A small image captioner, trained from scratch: decoder norm layernorm.
Rows from block 2 of the text decoder, named by matrix and row number. Rows with one number belong to one neuron. Each number is 500 + 40 x the weight over its row's rms, rounded and kept within 0 to 999. All counts start at 0. Numbers have three digits each. After the name is the row's rms in percent of the matrix's.
# fc1: MLP up (decoder.blocks.2.mlp.fc1.weight, 768x192), inputs 96-191
# fc2: MLP down (decoder.blocks.2.mlp.fc2.weight, 192x768, transposed), outputs 96-191
fc1.404 101:528531535565510477453415494530564399487481500467493497517508544520528492455542535488526511606497500472484542484509515505467516462410497493519443495457501589519523513523468522525576507486492483492494572523451456477552513470494590413513490566472520442544476542545550466578490523467476513514
fc2.404 107:476473451461503501517463501396481516519452481471500473462448542441545556477518485525458545485511553501542555455515553552459556496464545508485514495513435515517564487541464500505516520491509518515531561485449504448462522482502516524495444501488366377483514537498537475506463512525446495506
fc1.405 104:487597598522513503531480559408551539528553541493548580488473498575515460462430542512498514509447473492485492522521577560543510448562492590456456489413474407491549542482541508534486528508478508514454537468498518502586547494481515519568468495531519468443567436479548478546487537507558502551
fc2.405 102:426421490434472495535502508477515431452492506500597487548572472507496478554464523464507530529506478548486500531468526567480467611498509499465531526517599469434536469459468549501462555489501464518564482499459493594445446456521524486516488414588541475444487437452510423457546473443485559515
fc1.406 104:502507573511461505473458500511514501448493541591515568529448589531462554493480524500530510499527566553482501495528556471465534500554546504511540444455444505500494444578573479560452538493530490475518519522473552475501478528571486560483524494522471505604429504568486513473477493527481498532
fc2.406 100:444497497505438539498455538477527485546444536490574556532486483552537537497508511544458560526452452516427458459519471561502552446557504468480563477530548486539495491459497404542510490505554523479505498424502468521541567511513509416454533480530465497569458406445480539504484444479484495460
fc1.407 100:525484501565465444487518494499482488509515463488472579479472513559558495597497494505467609428444508528513490500536590541539526457481525476550422491419533539531501529458432556537534474520468544470588525534490449589431511472514521545565566486519440514511490492493464512534504513523510429579
fc2.407 098:548464572494511472466529513486554454509453582521505456535494503568578508397484501531493406459508524512581493561504551421472533509504488568523505531456517513523538532495460489473524482472490503514510526425508503513490509448511579474505487487492451504539483455549447496513513477406354505476
fc1.408 098:472516446384497512433471476473549567521503531500526533532458474483576579505505524459459480526545560441468563503495506574532500546522501460484510439545489539532556462531526560525453532561553464507556553534457542546508510458511489452601487539543606493537513457527519484528552452442489496597
fc2.408 095:618515487576498504525521450478438513505472546476457505504477501516473539499533483515508482540530526557529557449526478476565533550474629511462464529418526477432504502517518477462535534431453483521512542491515547471578500483444487509497562539476541482526549444540501530446452452500427517616
fc1.409 091:483495522530501513440492483504495474519514508518598519500523527508534442529574559518506463522466454494491448496545488468527454509571445484550469528568473467497500508553490567509545491467493531524510539586536498496581582421420511491484519509439477512471456430442540454510476465475529526500
fc2.409 089:499483492472537519487539512479464531498502495565496491495543515450489546490463458453505536458495572455469504538536516488500574480458590474505461472508530450443450503519425535484490542498501561461448475514467505501450502500492542448483470456583498540517496514409498486486565450485461390450
fc1.410 096:456500558464518540426476416503578536499596478558486549475467475501455505504554528584498482490508493460506456555482579469528584489439499546533481567533537491457519428483464517518469527512522513455399484422533465522502507511505518454524504472491558470471510465494514520475519528473492544535
fc2.410 093:542479498456478486513539499447491494475526507461560509532629476506467513496525501483526510478524536469412509531549519487487550592482500466495548483482528514509487521520495531498468521548567519464453482513495568498493504438538486484481454524442543488561573517425475470453492455474505548484
fc1.411 102:474533513515511512442485478467520388488525500418472459483452561512485496577521495504482479563492512446526487501446553557448517488554499497506478484548462547463563469511525547471541569502493453506459501454475523482483463496555503500521439450488543447554519536510475489488501488470523530442
fc2.411 101:404495494511458503558497478524485471468470549505527520484521523476436481496495359552530514512532521475538486453558476507491585468517521471520509511452457521460511459546536519393515502525503500544476538547524570480455490544481486506475468484486506553458533491509576546576531514531486522501
fc1.412 094:501477521491502481606526506544534476550456500515526506481532455525465499508501527528516467504468573510525478571528511524448472469509571491510548506508491521476511525508499539504451510517423521533471567470446542468517500434539485556600478495517565502551471493502601492565523523548535516596
fc2.412 101:550506525466529510523396539488487467490519535554433516503495468421512377548526437532546479452432512490494558495500508529538508617473473517512528543542484518490467510619484552508509536523465479476493520492491531455581488521569597457498524488593463496466502571486519539559437503498450601485
fc1.413 104:458446451514610513472502483427469478498515546479586476560465476592536569499497525506448509512438456527502489521519483448542499465568525582564494523504429578439522493447582510500520555535451449522469495484553465546479507505527574518517576440524511535549431550515568520427495420554525545471
fc2.413 094:551521560465509430487517530530434539508500512501512513522462461434418532554467513418480506531450487553472522521502493576505521560530527455472476523501546561446476462551533569557476484442504457450434598566481496599449495448446492491466513597491520598511471458522499544399501542462499440537
fc1.414 102:532539465489459469502505439501502453517566444522512466471510477517521541421455538495508509486429492476516477517539503574522490511477418571539471514476522500510456518543509491481573507449477482395477490524485487513526530521546513499499512491569536421517465502523504501552458475412533463457
fc2.414 096:473474517545484524523496461499519538435460480431541481520486516478521558426486525467532470452544531560557498527518458482534565522455512463546525475490555502516522519525531480442508505509480385533565545525513444493448473443528469469503489517490511449503490541484440501483480593578454429551
fc1.415 098:490487514544477496454509487530447498617559505590511498426496552518413549487482469521525547558554492490553527495488467541510467488611508504497501506540480484522510580538492495534524498494472604497489511504532520481514540538536495460468454554541583502508470459564488496466425516523488501496
fc2.415 099:513569497531566513467548527454487467459477487503544487466474530549442476505534464454523461470537535476515520493581532581433599481505459491497446530519534491534443545489563526435476517568533548545533501497416532566512533446465507513500512475429450472524533573500378486513487506559470554469
fc1.416 099:544513471488552535509514477513612514575553477512434522489490504464453546540529454525541508490526508444563558450548556462505478545456459441546557518463485470469484570515565510527546494520541555539460536459516536517591434529524599483528530509437496446497459508562451527444516484545558513511
fc2.416 093:511492547464485408552465512521422488478508480484417519524496505465525515525518495427430483482504455555475461417504527435452443465487538521455495567461465449463501564489505502463500481431508478491519539415555434482606564484545490508459509430521494459513502570526523527479528479494499417455
fc1.417 094:556552467494491523509476498537410550485497485524469467536563435543509498496502559566515542485522497467575544448503528520510496506533550547476486510555480494585571478546554482462495558516525533455511538502496488439542477567546476520525464517526561473488551499539525540471560543487418550463
fc2.417 098:550495546477528465487522482510427539555521425513474430554433522476492444561507494457554432499505583508559518573455442490457390476533488537492524541505542501431478592466438538474484569584453526521555419443512488518490487539482456507415485383542451516511482539424496498487456464432502530529
fc1.418 101:513512555590477457487514496533434455432519551492572512468438523534523518557538523481411506544500551485435502408553514513514583591531534536534521510533498477521527503481461538514526539477497549605499538492494561529499488537510481505473477526549576452529479476504503555512484481501510476548
fc2.418 105:521456560484496536492504522469453458453515452532582448459512511460555479501542507526488475510542501527480522460534475514555515444532478516473498501565467549525503518582506540496470453516444568517476479458463553587534550450493502485480508520437454438432431487517468473497520551549495538514
fc1.419 097:509565458570520485466446521486468516527538529543530477508534489471479551534483528457485533566475477459491526491447529516545521500522535530479567534478497480510518539528491452474551528492478538500596520471422532538468498565508525518475445452520523473479450449491514526446495595483472425483
fc2.419 104:509516495481489483586506501522493510574514444438416438536489454477521553519500540486578541472532499448526538483519473548530457560521493566522489537530508597491571465561497503493535546460541482487494563504532472477504555521501529475531594489486475476437573434484487540545529509501539505489
fc1.420 100:469551470474547489435501514502458483534496515483503413442528538448499482427535463499530558525413526468549613499533509557483496451548480470514431488576465438471532484482528507490466518488514482540508533567514469450455497545515562497510473458525519464505485494502505505524566543589543457523
fc2.420 100:540487557592468508439524559483538518477416513455503528546534532479479520467522495512531489527513536438531474499437487477480522472570449435476593544466493486460611546532566487562562548519455524443543449387504475499452524437441469447485486454550511507463537448527521501535533431491469551485
fc1.421 099:498501526465504492439501403598506462493536509438476520510542520499561503557526547525479560538512468447483553517513523534502504489498517456499497454445474552517507517415540485541492519541486521529440434491528535539485575542514513482512499478495601541509523506515504448519545534543485495522
fc2.421 096:438521468550513527606534535516517521491555462460506476502468563500533518470593462430509538479500560520413505559459488435461498481444513496420516495485537534452570479504520470507498476553491524540547501464574513505473474534446465537499467523583464533537530526499468503471459499539477511433
fc1.422 103:498524491467544541488533466474493474530469469487521532529500516449434489532484471547476521549461465524526457537471521542531461409509434516499479477491458552522553510520551509434498546589523493541476460545470496456527474523497474467568524485520554520522491493525541557466511547474513509515
fc2.422 104:479502547543531458543534523531524580558485526517583508552475474499487553479495499469522515545507472511537516451495434512485468541490530521482531492479568520472440527474484525532484501533466427497542532483401490550350524533517513572425578518456461507501503521523521453523469415521427472519
fc1.423 101:533426473456503467603501551491471481478525532510504530531501470540446543505446536587506539548486502560481541499466565511466456475458538593513439494540488478530505510515494493532524511444494527524555503505549404495545543508551519499514499453456513507503496504426476586518500538543605427447
fc2.423 096:492448428524452508497512491567510512520460539525579504492454501479505462387514498462574504498406476486525505514534588464486463456571493500472516496537480507503498524462452464457433486476497497541567486504497527473588431549510503515459474505403491506578474503554494458511501489504484510611
fc1.424 091:520529564555448497479531550553393514536488555545540501515517402530428492495512443545430492471546514505477548452557560505526460541537503518507502545486526514488480531521566515502528510510559507571516525524533497510518562494500503447491512506533471466541397409486502529517470485572536509504
fc2.424 095:509509562482545547558539465464519531544491523571491559479467537515454502444511584515536492507541547493532461435495552513485514518546586471507600544480517553472458515492532445476441506510559522521448566527505548519433404468479506488493478491548506484521461456582576513425539435493532477479
fc1.425 096:545495550559533479546509554487483597547558457467465564556497434458527508463490509533518522542515474516522513427462540507485545562418479520473507551542492489495514522502471528551513588510592491518464492558472545468514558552527428499521462537495477499498505572501533515511530520559506473484
fc2.425 102:591445497468518531531507515496506533519513500485500492473462479486461559482512543506537508569581452543566495490504545503502502589516472543487443491491486490488545454499457473569481519469429460477447471493540499482519499556437596471515550516474452515537464507502495410524469450505504470477
fc1.426 097:554442449474454510543476557513480502538495475499505500477458523504514563554416537497480506484428548491476443467562454526542457465584520500491479464540378547479471516565500486431500536420507508494561579484476536497529536529528506587503540561481577478474501499510458496481507571500509437493
fc2.426 098:478495484509476497543488526548449511476458487449522485472575456467513575613539489525452452469511470420464519449471516559545486547467589512552549458393498516504455502406451442502550443518444508534518507539516528495515494467456488530475498523497468502426468467508470490505407517563548553504
fc1.427 103:450523473543501478508500507569567482564534467512508503580508464474506539561487534510524511544580513521540522440511550534534482542562495479553471533469557513488491502529560556470537492561458464489483533473477517491550524528538569452468522490626541463595528577508530510530488494466518479449
fc2.427 103:502455485560492493516500437540534522492493482439506392468508458490478633543484516470556549550504478510479566477517577489443566532435508455485514532462461569496513488488494561466527513521521481476404457541475488550507511504527473520519421496475505458532500556485460432480488469504523539530
fc1.428 100:503569493510540461494523462554524493485489536500562461494521509460543570507481489508502499543485490543534477510497512503497497489446441510516505504500509611543457492505542499541524475493565561489509550492476517498520575515542471586476516514480564442633494564524495477440561516566582484475
fc2.428 093:503511354454482547510433478591513419479538500489460547494525578507471530479521589516533510495596506456531460570538481457478517535490490482539523527490468520476473485495490470414560536511451500481507483424485429498577519544507503434524461559519497506519487496516511534483430496542506523441
fc1.429 098:456478506593511556498511456514479522470544526537493474500452497605479511525497603461447505490543481469525574475460504413534446443486473506580448544531489553421518462494556489557449528489548384500471552446461498477538493542505543438523493409516472530542482501500449409490491580409542521429
fc2.429 100:486453517520453500461499488453439506473535495512532473509446538540436509558479527554556527511499474448476517564474443574477492534473429464519539446466513446550461540466446502507547478534502608495457472463560450545493502462541490552490476513536490448411473479468427519579450438481511511508
fc1.430 098:525589470467488509411499522531470465530461574501550492484515546489462534514496512417519454474508524445547486487447509537509521512528552496433490475451475458436538492520481474535481567531394511511488509405479519545522525477514496498552491528443478491461501522469472576525535505476514542504
fc2.430 100:499517488463493458492503500593476531437536485481461507511432528499504470517550476485499497496452471495505509465527508470479458447503488551585534445531534445435535501547531499563461419604511578501463469584520571503463483516516457548551461498450507464546523581471422502478453486443515519444
fc1.431 101:546496464547598516534559487422464483555465496509430482544493513471500442481456561606497483484488532495459550481537583510490552494545489506494480537476482479518531506454495490520426551520472481459575508496485485521510517536481519534535556536442542559570556478489484459496494555530480484571
fc2.431 101:471511531562507499486506481560445494578462505494494502463460521499428487511533441507514494410491463505367447496504428538518581495453511503462455436490541516479526490417460466543487464540509470511438473511511454446541545458491443416505488504497438498543490526541455498491469451517490556473
fc1.432 097:535547534499518456479506439578502569455504490530524508499475506512501473469536526526565532474576518549505520524487508509500533461454525541516496511541518517499486534522484519504515534464521532505479479531516461503533502560487529571557517534446567511421452444567579550468540585558470526433
fc2.432 100:453473501523485489499438478509493473533510532489466508507538492564537442454503521578450520613561508478482486449486490554490505477517508516455575500501562531491559512517536446555449575563526485543538482545526553493491508527577483501456450538520501530486438481438446495558488412514481422447
fc1.433 103:482495496488556537501462534553491500533494543552555477492507537490527429513556470460536466472525474421474517530586496463531504503513556526470523501542425494539467463536495461492481535484564548506635560489509468528478594481507479504461546463535486471510464530511523498445473474512464499558
fc2.433 092:532510474507522500548599539547471463528475498456474541501480484420517500486509503408533495477549506450430488478476447525464546498489531435515500473479450501492400455555530521493368507480427501517493544530515538483530549495510471498515451476495548454535578485600462435498451492562536546483
fc1.434 098:484457501531443437502518507562537481460477539538615502436503595484560469541530478446491476556475507552486491509408481505430472545517519465558524551471475524470459540505530482538494516475553473483545592515450557522513459463493517462504486497494531465495509477491518470510509574570455559461
fc2.434 100:523499447518486529519501448395516490468540482489529557533498530446492475420553553521426510473543507579451476491480486430512416456482545543461485511451515457514523508493516456493548565525458531454448483568475491483484520489561476574468532486473473527556498511516508498450458492532558520481
fc1.435 095:562580450548471489439584572513519499511554419455570519578441519469472501535513502466549451529461540547565510536528476513579466489502462519535563566505476471393523527479490473533488515503558496516537593517461443500414548464498506506531544568491518441472540536526468507475513460480511455438
fc2.435 098:483538426505454511462459354554470483475486480573509432535530503482569511492481457492502468478523475481470495506408442487518469506506528469471517413514475542517536460501567431482531536454549538502409447525561493504448486549481508531491449532464522530491561463455548510434495500500484580447
fc1.436 099:471502536586496469497500528501492512501489462431497537512523459498528517491563565513494445517479546475506464510551535536537458464512551457512472469448499495468513574583570551525532491523497506509490580521520521496473401531545591498511469520500526493437550597526501480496477545587467524508
fc2.436 099:546450391464450556442479491540455466475475442514560524439438529567438538502503465543459560548487492497511553494555546505447519470511542545429458531508466492511512489480483474476570507501480437556446522445473472433518427555478514410479479482518504477501511552519545501485428509532422539507
fc1.437 100:508493430533453492479458556528504559505467513587448610542492487403511521497454571505448561471474560434492512441515493447477437500402594473524495542549518546476517527529539503493493527556443555527464488456502577475469498516503524485537447448533511550528454526463564482519537506479529534493
fc2.437 099:502511517499475419493495480522464520539512450504521532525443495539494448467535514546440506483505486481478499506478493555513501494522436471470485577521401535466449496501524442485499523469500523565560486523545452525460436492456464526508559503408552444454484514476508465532514501470536481489
fc1.438 101:542456516530521482464396476472521552453425525548536484530533512498564487571486507460500438610514513466514513490484502461470595488523525562556500506496503534500478501548545502493446485442427510549475530503452503582501543565470499445494494497484440547528471507536482587503515460548528524415
fc2.438 095:515556540470498479502523538436507493483523542533483470494509577518510512457448438553489488517477515436552513491476431555524469467518599466527537508510477500539512545483478506496512538454516513494520468478512416492461540481516595584558448528504492371532605516411539479511485486512529496533
fc1.439 098:490496513461518538489518541506470510532464586531479440477503432468524535541471487495429514508589505464502501490538535454469566455458480542546514477490461485483569552523484532497531562563460530405473507527504503530411508473517491501549443463569531442488571501475571542494510596481471470543
fc2.439 093:452465501448511477404508545460608538571477485553468463467546556487509482502494527481489547546559536500501471475590494523596502548389509455518503464507524438485398453524571527489459429512490541463486437534539491540493464516539510444463465418512577422497494409528509506466522483460489509532
fc1.440 105:488510434467517541527478470485512548473471569495537546544518545501513516497485511476499504519511569479489480491414537487578415476551474527497522461567537509527521585484485460526514503559558540506464519495505510456478477443435577508568487513518557441516450481574515431541496498528553553483
fc2.440 101:530483459486511493545519492491441456475524425517543478461535494528581509441498506539557508440535603447441487469493510412495430524460554553500502485587563538450506501492511489433511471464478506482465550463495519537582498559571458522554561529530554552572531439552501519494548529481542454519
fc1.441 102:503469451467455521507549492483512483576550505507574466476540510532502455429430472526505462434541563484467464547440479572592516447515533483476525546578474479517529456569488489528551443494580468530420470567483495521449477487527526482431485484492554535471572449512526457483541537495529424462
fc2.441 097:497510442563533486465478504475540577497388503510501442483554508413538534455513557491503544528509411449488548541499514538456479531451465525504424457520479520477459484561503458497565510505472514432526524515506474451462499461529486454487441498530495481537555554465473457500449440543515508475
fc1.442 099:476516551487458558504519480511502495525531499506535484510470515612509544474519543517480527544532490518487462436438469511563498470472537494499572531525462562556590447576536553501464529541537546485517531495419545561452539468437526516536453451467451574465563537528537470552502471482443531502
fc2.442 093:529531483486508527529414527478399492488486533539556538484491475477469476469587502501540596592577471471461517492447475522437447483493513552505593539477574520508521579528500473445522549545443494546500489473407521508494495526542480489523474500570542450462479499532462496601505466457540485550
fc1.443 103:424566530464528490538533490480422475495499502495556478500539492467408485480463474559503600533522418474480468529433473456476502515521467497531541507552445523518514566485484502486519498502534532544492491501470504534441500474454462491477530541486467544491515439485465570528545458529512516566
fc2.443 098:513433475583505537479466476515477498429580499517449495497471515509537521523492528481585474498440520561561486455505536568444498448448502448479505494467536503538536492457530533531612539447555502469504472457535459540539568517540508487497480489460495429487561436452559478484461514517463563499
fc1.444 100:517613549575500484551515544511558455522553507497559529554477515533478423482556483526477513560455458531503436459474478485416426534549515495570500531547482516501536527508459570496544517485536523525427463523573509513520524601589502506459420555500502508533464540513501533456472378501519553508
fc2.444 102:453531498558502543483477457487482569484502550486469488461536459596538535457526507534522507449441519529505473430588558517557468463494451463437496395489552497468496533538505521532466473510539437499449417462407450539489483450436488492581490481486501534459541529472453488452502493443545422484
fc1.445 097:482516458512535459512548474500543421564482550554606562446553507498530581470527490525549546546482424498490505515582555509570520496574506535538542536425534499489544485537552454510531494465509499455471474494541459491507570496534537571596429456465545579532546527551544494538463455546478486544
fc2.445 101:559525616564440462452508515491473446465511511562472513485492459521450554502499493486509472468506563499491501531503459536556573494484481526526494512511478460541560524449469522453494510525469490485496453464529525492496442459460406539513511496492517525527540532524488573463532555466487446494
fc1.446 100:527543509531545571475475506534507553482485523512520501458538532499508448504419487527498526567486547486460435517488509566494566512545486530563486476463472557472487464498492496534517540513500522475560542483504459522550525498568504541426379485473543455521473566513453521482461527492468430455
fc2.446 099:532446489537512479500468542506496545542588503443492503412492498488437472489451539480494568466517476510545532505474515545453454492415490517506499466445508459506470562471472470462488480469457448452426485464546493470513490544525502540475457513418606483474505454458453484535554492504477478500
fc1.447 104:442492480437502531547489520502483536503506530554565474484565560516514432467505528511518545479453494522448481533498550460560441482490497525448548453494521578567535500515544428456530552543476548502445483483520449510575531542538562512485534516567546519523554515478457520552459540537586491419
fc2.447 101:534510458490505426550458526538507529488512503476489483498445522457565539570433516556482487507471459480475467502534472468515480554579497494547431510537498494557443496576512510477535597465449560416472507495530479470513535529506432529556504525514516564533448477495504497457468515534504461522
fc1.448 102:538446485509554484488435518504479492513485597581540510510482512505409510456508560542477469480546412496506499429507538514504526429502476550506553567510513498448512505476523519493460504454425459478475559430477537475530518512468449503522496424480455533500481466534544494469535407552566502577
fc2.448 096:519497447504464492498521501548506450444521477464445503465484538466505460456453462486507565489482516569487497526498426540501472509544517544495482562513405466493549513460510508493584488569580536501525485515480456516522490515536464495517441533529551444482514488528510521488522464515462560477
fc1.449 101:572493530500490544543540514513524538533514450521543453529572490521503484490436496442528563480475559510546457444446445532524478441529547573568544484523509527550529500522517513495541553532473530497413501479522574488570458485463465481553487517544471480498506520534494541522490473463469457520
fc2.449 093:476469466524515471472439486568494566596441551569472534550416535547511480504533487563424451501461433430496451447516532444481539555491448513576454535525461496522495483471483473472457463453390475561543475421549546518503525501483497488531463485469552476492525448520474486485521440405458525519
fc1.450 105:404455503501514520493560538516520470561495566498509499524542498554532497591424454536542563481530525541508443545560619557524526489526470493460477528512521524495526527497510472485461529566514509452479445372535527503564588511561484461504489500518583514539532485511503550529534486518519466521
fc2.450 098:494461566518531537425419498536481430427521509500500470537496473506521582521446481449560535564497474443486505580517436593589529581432499504431544504504493510539519491488527477493494471459525547500438436437411491561523490488496474516500449481573464539479432494447527485509440527465438523449
fc1.451 104:535528493478469459475412453555535546550516522535447519439438530533397586561517553517511584508486474479586476549527499470430582518487481470563523493475509478467523422515511488456529522561487536505526522578465448578521521529495526524553483561462545506485556481479506455429507590474505484452
fc2.451 103:464446551465610484518532552521484556553520463494444494465450446470526516474432530468512537496532411605503553497548453521523452554508522507473543509467525383470450481502528456438510456458513537512466523514499432512524505513539484490462523503494470401497456497479513511458566471509546466559
fc1.452 101:498516485512464499499507446454485546540512567522497480517469505454451522528454550473411498480540492565440471525534527498554526477483515497560453472466454506521475459664478557514550528570480531536484522477500521501478517510483429521427515448557498591558514417551525468416529548531557503513
fc2.452 102:469503504534525522453493528531535513468513495461549524478531474506570521488509466494529457579499499438425470552458513432462464485495493506463501469410569504408401456516473483490495460502482540540477481483504501465505451561502552464455451500461407426522568505475491498452594458572479459471
fc1.453 101:524528470499503504559546468564571407531448449505456485459449475458457501621464548531518514490531472473481512479537549591509534488527497556580527612484460543476523548487519486543498611539468459491484467527491501473520454509492512590434533554532428430475502517480494513584530550509552450584
fc2.453 104:539495566492500474488526416461495556476483510489428442447511473490479440559489476478495467476493449478499597540480524473511552515520488492481549525519499458446474536516544538499511474473534523578484445532529591447544471583487497454511527503486499482514479495517442450521556502488435470425
fc1.454 102:489486457538495484553513476484531546477492515583474544526501442513534496489476569520481512485503558438501500520514568498566495537555518520517516448580496496513492498502553440425474523520492516495498544529501483507502530543473460544552490514513564555480514511523449555481508485499539543500
fc2.454 105:484570386509472557510452504521514535466621499458518489427519503464513470503534434476510494479486412557474557518499496469441527494502450528481512510470447477513478528430516515508477451480447526508474555594500458504569581493471511468443462553529534559525545520475449522527558495472492484433
fc1.455 099:505514519445553461519497470483464503451483487535478509486585526477530532462468485546466552410517415463515555570510507532461513470496491474506469514491534421442585529543518499516486433637479511536431491500446518515465514563518403472532475493401540497489482462540493508506514492503486417551
fc2.455 098:461481528569447505522478506462459527506543523554512539534510548521502533585414497467531502461489496487514515503496495479509484571518536549525488485531511517481535478457513461550518536506500455449487462448538520503641513507534541550482415541495499533460525536455488512533519471539501423529
fc1.456 101:446531546492422505555516497483560495485474500526441519472525502483565576533423547605539519496519474489507538471564530479479520515504503487543541538479554502579474478498510478492417549512528463497546450582451489532430462521493515519511542502478488496531569439501493562480407565552475452470
fc2.456 110:422479443493453518555506465513402466550571515557558490490448463592465495432473509433451438468495535514497529500466506489523414519494539502523471484499488536491514525525510462587513479528532464527449497479537475548506509489522504496521555574486524535419503481443478447515446499495471507471
fc1.457 091:518474531574506504461564557487529513543525595511489547553449423470454564519490545470506526462439516522477527502506446530522475537512491495628497431468516471496537490473454493476561531444548486551500529457479588459536437541594566558536522572496509466478501481490513494487488507492582543449
fc2.457 098:496491556470531426487486489517503519484454546562473431461561534471574522504473497474532506434517545531474483459575558593514433519485552467450495456460550465457494514509496507514450490491480491450571454503529411502425538465516496467517498534485463535511579518489471529555481439441464541483
fc1.458 101:469575504452554511495557536560517463575512511474577517400483543519484504447471520525471637576457473559497577498514523510471511466505547491555503543517517472444601450559439529510516537507537537513500516424465543515539522493498527413567497516515531499519545520552527535539501579495488551497
fc2.458 100:531515437447481529455479487531464420461446410422476501477451529481459524581489441513473478502483461514488560483523566505473477474525481530463500532558503538460534551511529559550468512463529521470501501547488479542549501457541463529407471514533463521579493525467510471457418555483430521497
fc1.459 095:561468452484462509446447569456470501482505432470514575459514555529487474502472512512547492495555403461466504543502498514519520556459529560461544540486488517526480497572498513507507479559521491569543579474528525480491499544532489462457520455543461565531450509456484507537467465586548462462
fc2.459 094:519496481478461432503508500461502446558573516519563544522521505431456521527474550470431558566484570494491510484458493526416523483541488515504583519517509549498510489434578554449487485525428477481439522560483468586482519559462520469464558498509557483442574468550505550443477503548546491499
fc1.460 096:482495490503455470520501465479470497493539386522491471573470506508508494476468504583530439478506473486562541513473498523474445498515488496471538448530526553511521496506531476501376491501582497557515512502468461517452516477520537486484485449480491521562518477448565433504450471428573476510
fc2.460 105:570486523444515469375540484479545534505434536496559503460497544485538515506497450500486471507471429508494605536508530440467551504515522513438551487509489583516506526387499479457515547492557469481521469473565445518510587518558560463494481425478475513496580499505499546466502467513510503528
fc1.461 096:516518512521472454511473505539489490461525488570524458480405480479523499502510557495504489532503475503460522525526484472566504534422492490582469518439485506530486531504503465536529522453558494479516563441456479507524512544538424449535527498507563473516474411515491481537495514483515418471
fc2.461 099:518607476493442451548482515482459461456468517560440477484488445520485540472489552528491467529538523437443434477533516507534539515534462486424502409578533497469566553548497475466499493477500509502523427500501549507499527492497521482452505467498506553516500485438486516487451551595517474496
fc1.462 094:537487495508545460494546550524526509538535518529554489482546528559468497534485530524487526524502461487451496590605492579475516463512504535515598512575430505483445518504482459478473511519490455500465526552483499513471502592494420499514509457492512459543482495505497487590508437534519607455
fc2.462 098:588524477461418479561474472468527533558499509552524475538477491497574434451467496471498470547494531535515513471547491481464524536548469457447436517499528466561532483523481492491473496455436530492426510491568465445470490394501491431533512441490452500532535457457477529586518483510600475432
fc1.463 098:449526543467479563508484453439474522519477516489511477517464514520466456526597525528511517539532522460520513470550503473529443485523460472443480533457508538505505473456552445547498409553432559509529478483464513492508521526505591527533480545539575458401426444517488500558535507474507502522
fc2.463 102:533506454527489529505487433531536512468514514582564451460519396468524501462503502434525540494514480518482493464508539493474569455463487468507578538488471484559473530507467498529506509448552469509522444444500566534465472558528507489542388508507465514574508542498572507527499514528532410516
fc1.464 099:451462530533565486564518568578531473536563523484551567540412561456551482446478481524495562541503545447466470515491570487475484458456539556468497441572504517466483505479442453493522505497458517604510466562490498462507494485572492534505505439529529527573482535533529425477455475512468517532
fc2.464 090:526467504503518494492492504495510477548459472483517480565521454501527494468488441584503482502486515484557547511489600505520465430471491504515473533485517520441560492619498526474510458546490506520421446513557575573515476527459495527560473485490509495555550539474522483497434515468550568487
fc1.465 103:550521473465532505501527496477571492551526453494485558426508434421473464482484535504493470556516580505502502515536543467547477544519472512448561504451500460495556466476535454515460497495506482502469455437518558551552504515496516517476615490554471483513511586539585541470523541508545485562
fc2.465 098:453452518480430388524556437514528398534515528497481483462504482537501490442468550503509493485525516468506498495470505566495492487497509518466515480525515556535548503465530529502510539580492548452504490563530446433555505498488410431494482556494521433487448532460477390510456474450457460515
fc1.466 096:559497469522509532500430490532499492468543562527459547380521474459461506501516513469467531527501529458497494545479482591525443459479505506524464457531553558518466501522534456510366607449457410432469539488455492477490465475487465453511470519518535506512512492481502458454513501479530462528
fc2.466 101:565489535484538514440476519463531476486466506464461535529513481505524475618486498515558515482502500395501545480467512508423478502521449550511448520486496509519406515451500483480478465493491475521520521537552512484447506465522485525502587451520530479477412534627580546501504517514549522536
fc1.467 104:585461519577508453453561520552497521489504490491592510509472475522547406481465481530526438466565498451544599529510540459473545553504588453547500473501512585528491544479487564494510569463512492499548508570510507547505538530504499494519575420551485527538458496517474489464561438523532502514
fc2.467 105:469497548484454472553487510512426554478466492494478537501524545449522544514574536561519480599453505424460456533412509539466386547510443456430509520528491556502495482485513515496524541481513535463594539520526552529479427540500476478524589485502527442511442485485497542473452530433514483512
fc1.468 095:510468538520569478506422529525535450505499570580501519467584492424512525552536486522525567527522425491520554471521545570489508497546548478557548489504527495517516522517458513430541495600525514507565478581518506462492554537529564448600482540495491546566560530481528523543436495506598514449
fc2.468 096:469455489481515500514498498544496497418509483534507443490500459565551393518557457541431552502539566517410508466486449468436454470511501534417524558540505527474445451557589460466501545464528475534501548514451485538492492478461578493522530521479518443455477458495482579506524467426514557505
fc1.469 097:465555531521537583502529536523551456505555466527505513551491548451493569533530562470465566535501468479489492495465498508474509510551511573472525507501485438594563465491410478540468595537545544498501480507469509546574505448503539534501573530532489496539466446535532484507521440510517469556
fc2.469 097:556458528455434513503420480532487524418586522516504459483542460478481413550401465515478552524471565489534501525504520508569576432487462547479494483536486436438465524560504468521547501538538471537474496475533506547453520457492570443471483450415503393524468502464500466467469489547523442510
fc1.470 106:533516532552511570434496554497510574524475518573509475480517434520457480552543508492473427513476485472519499549549587588527556570519517628450527544489575535543543495507473551504492496492547515523498563474548487468542507529487557528548414587530506549517482511492485551534491589526506458480
fc2.470 101:477488538460554478505471466575475502496501426382572509464502490474470536495519507484522509506526475563583475471478491474514490515486548522530510434456470483493497425504550505534459541548479507521464539503537480454549496525454459525599515527498499503449534518493508534494453499517620530516
fc1.471 093:418530538503475488477535454546470456486553508499470499518559495408503417524510523441502498544456461475516548547504517460418500492528489464518555468455460523538530549593497536478482415555480463515512479476435459467499537531473513482405543537511512484531443524496484532522460461428571533512
fc2.471 096:491460460457495484456496489484478451521456450566467475464572506529546483499484531470495388573555575516550515456552522478433538491497456481490587524524471531489469438450493444493505592490537503540486477504498406444517475531480487412526499567534457584419495509496500458533534482525502497476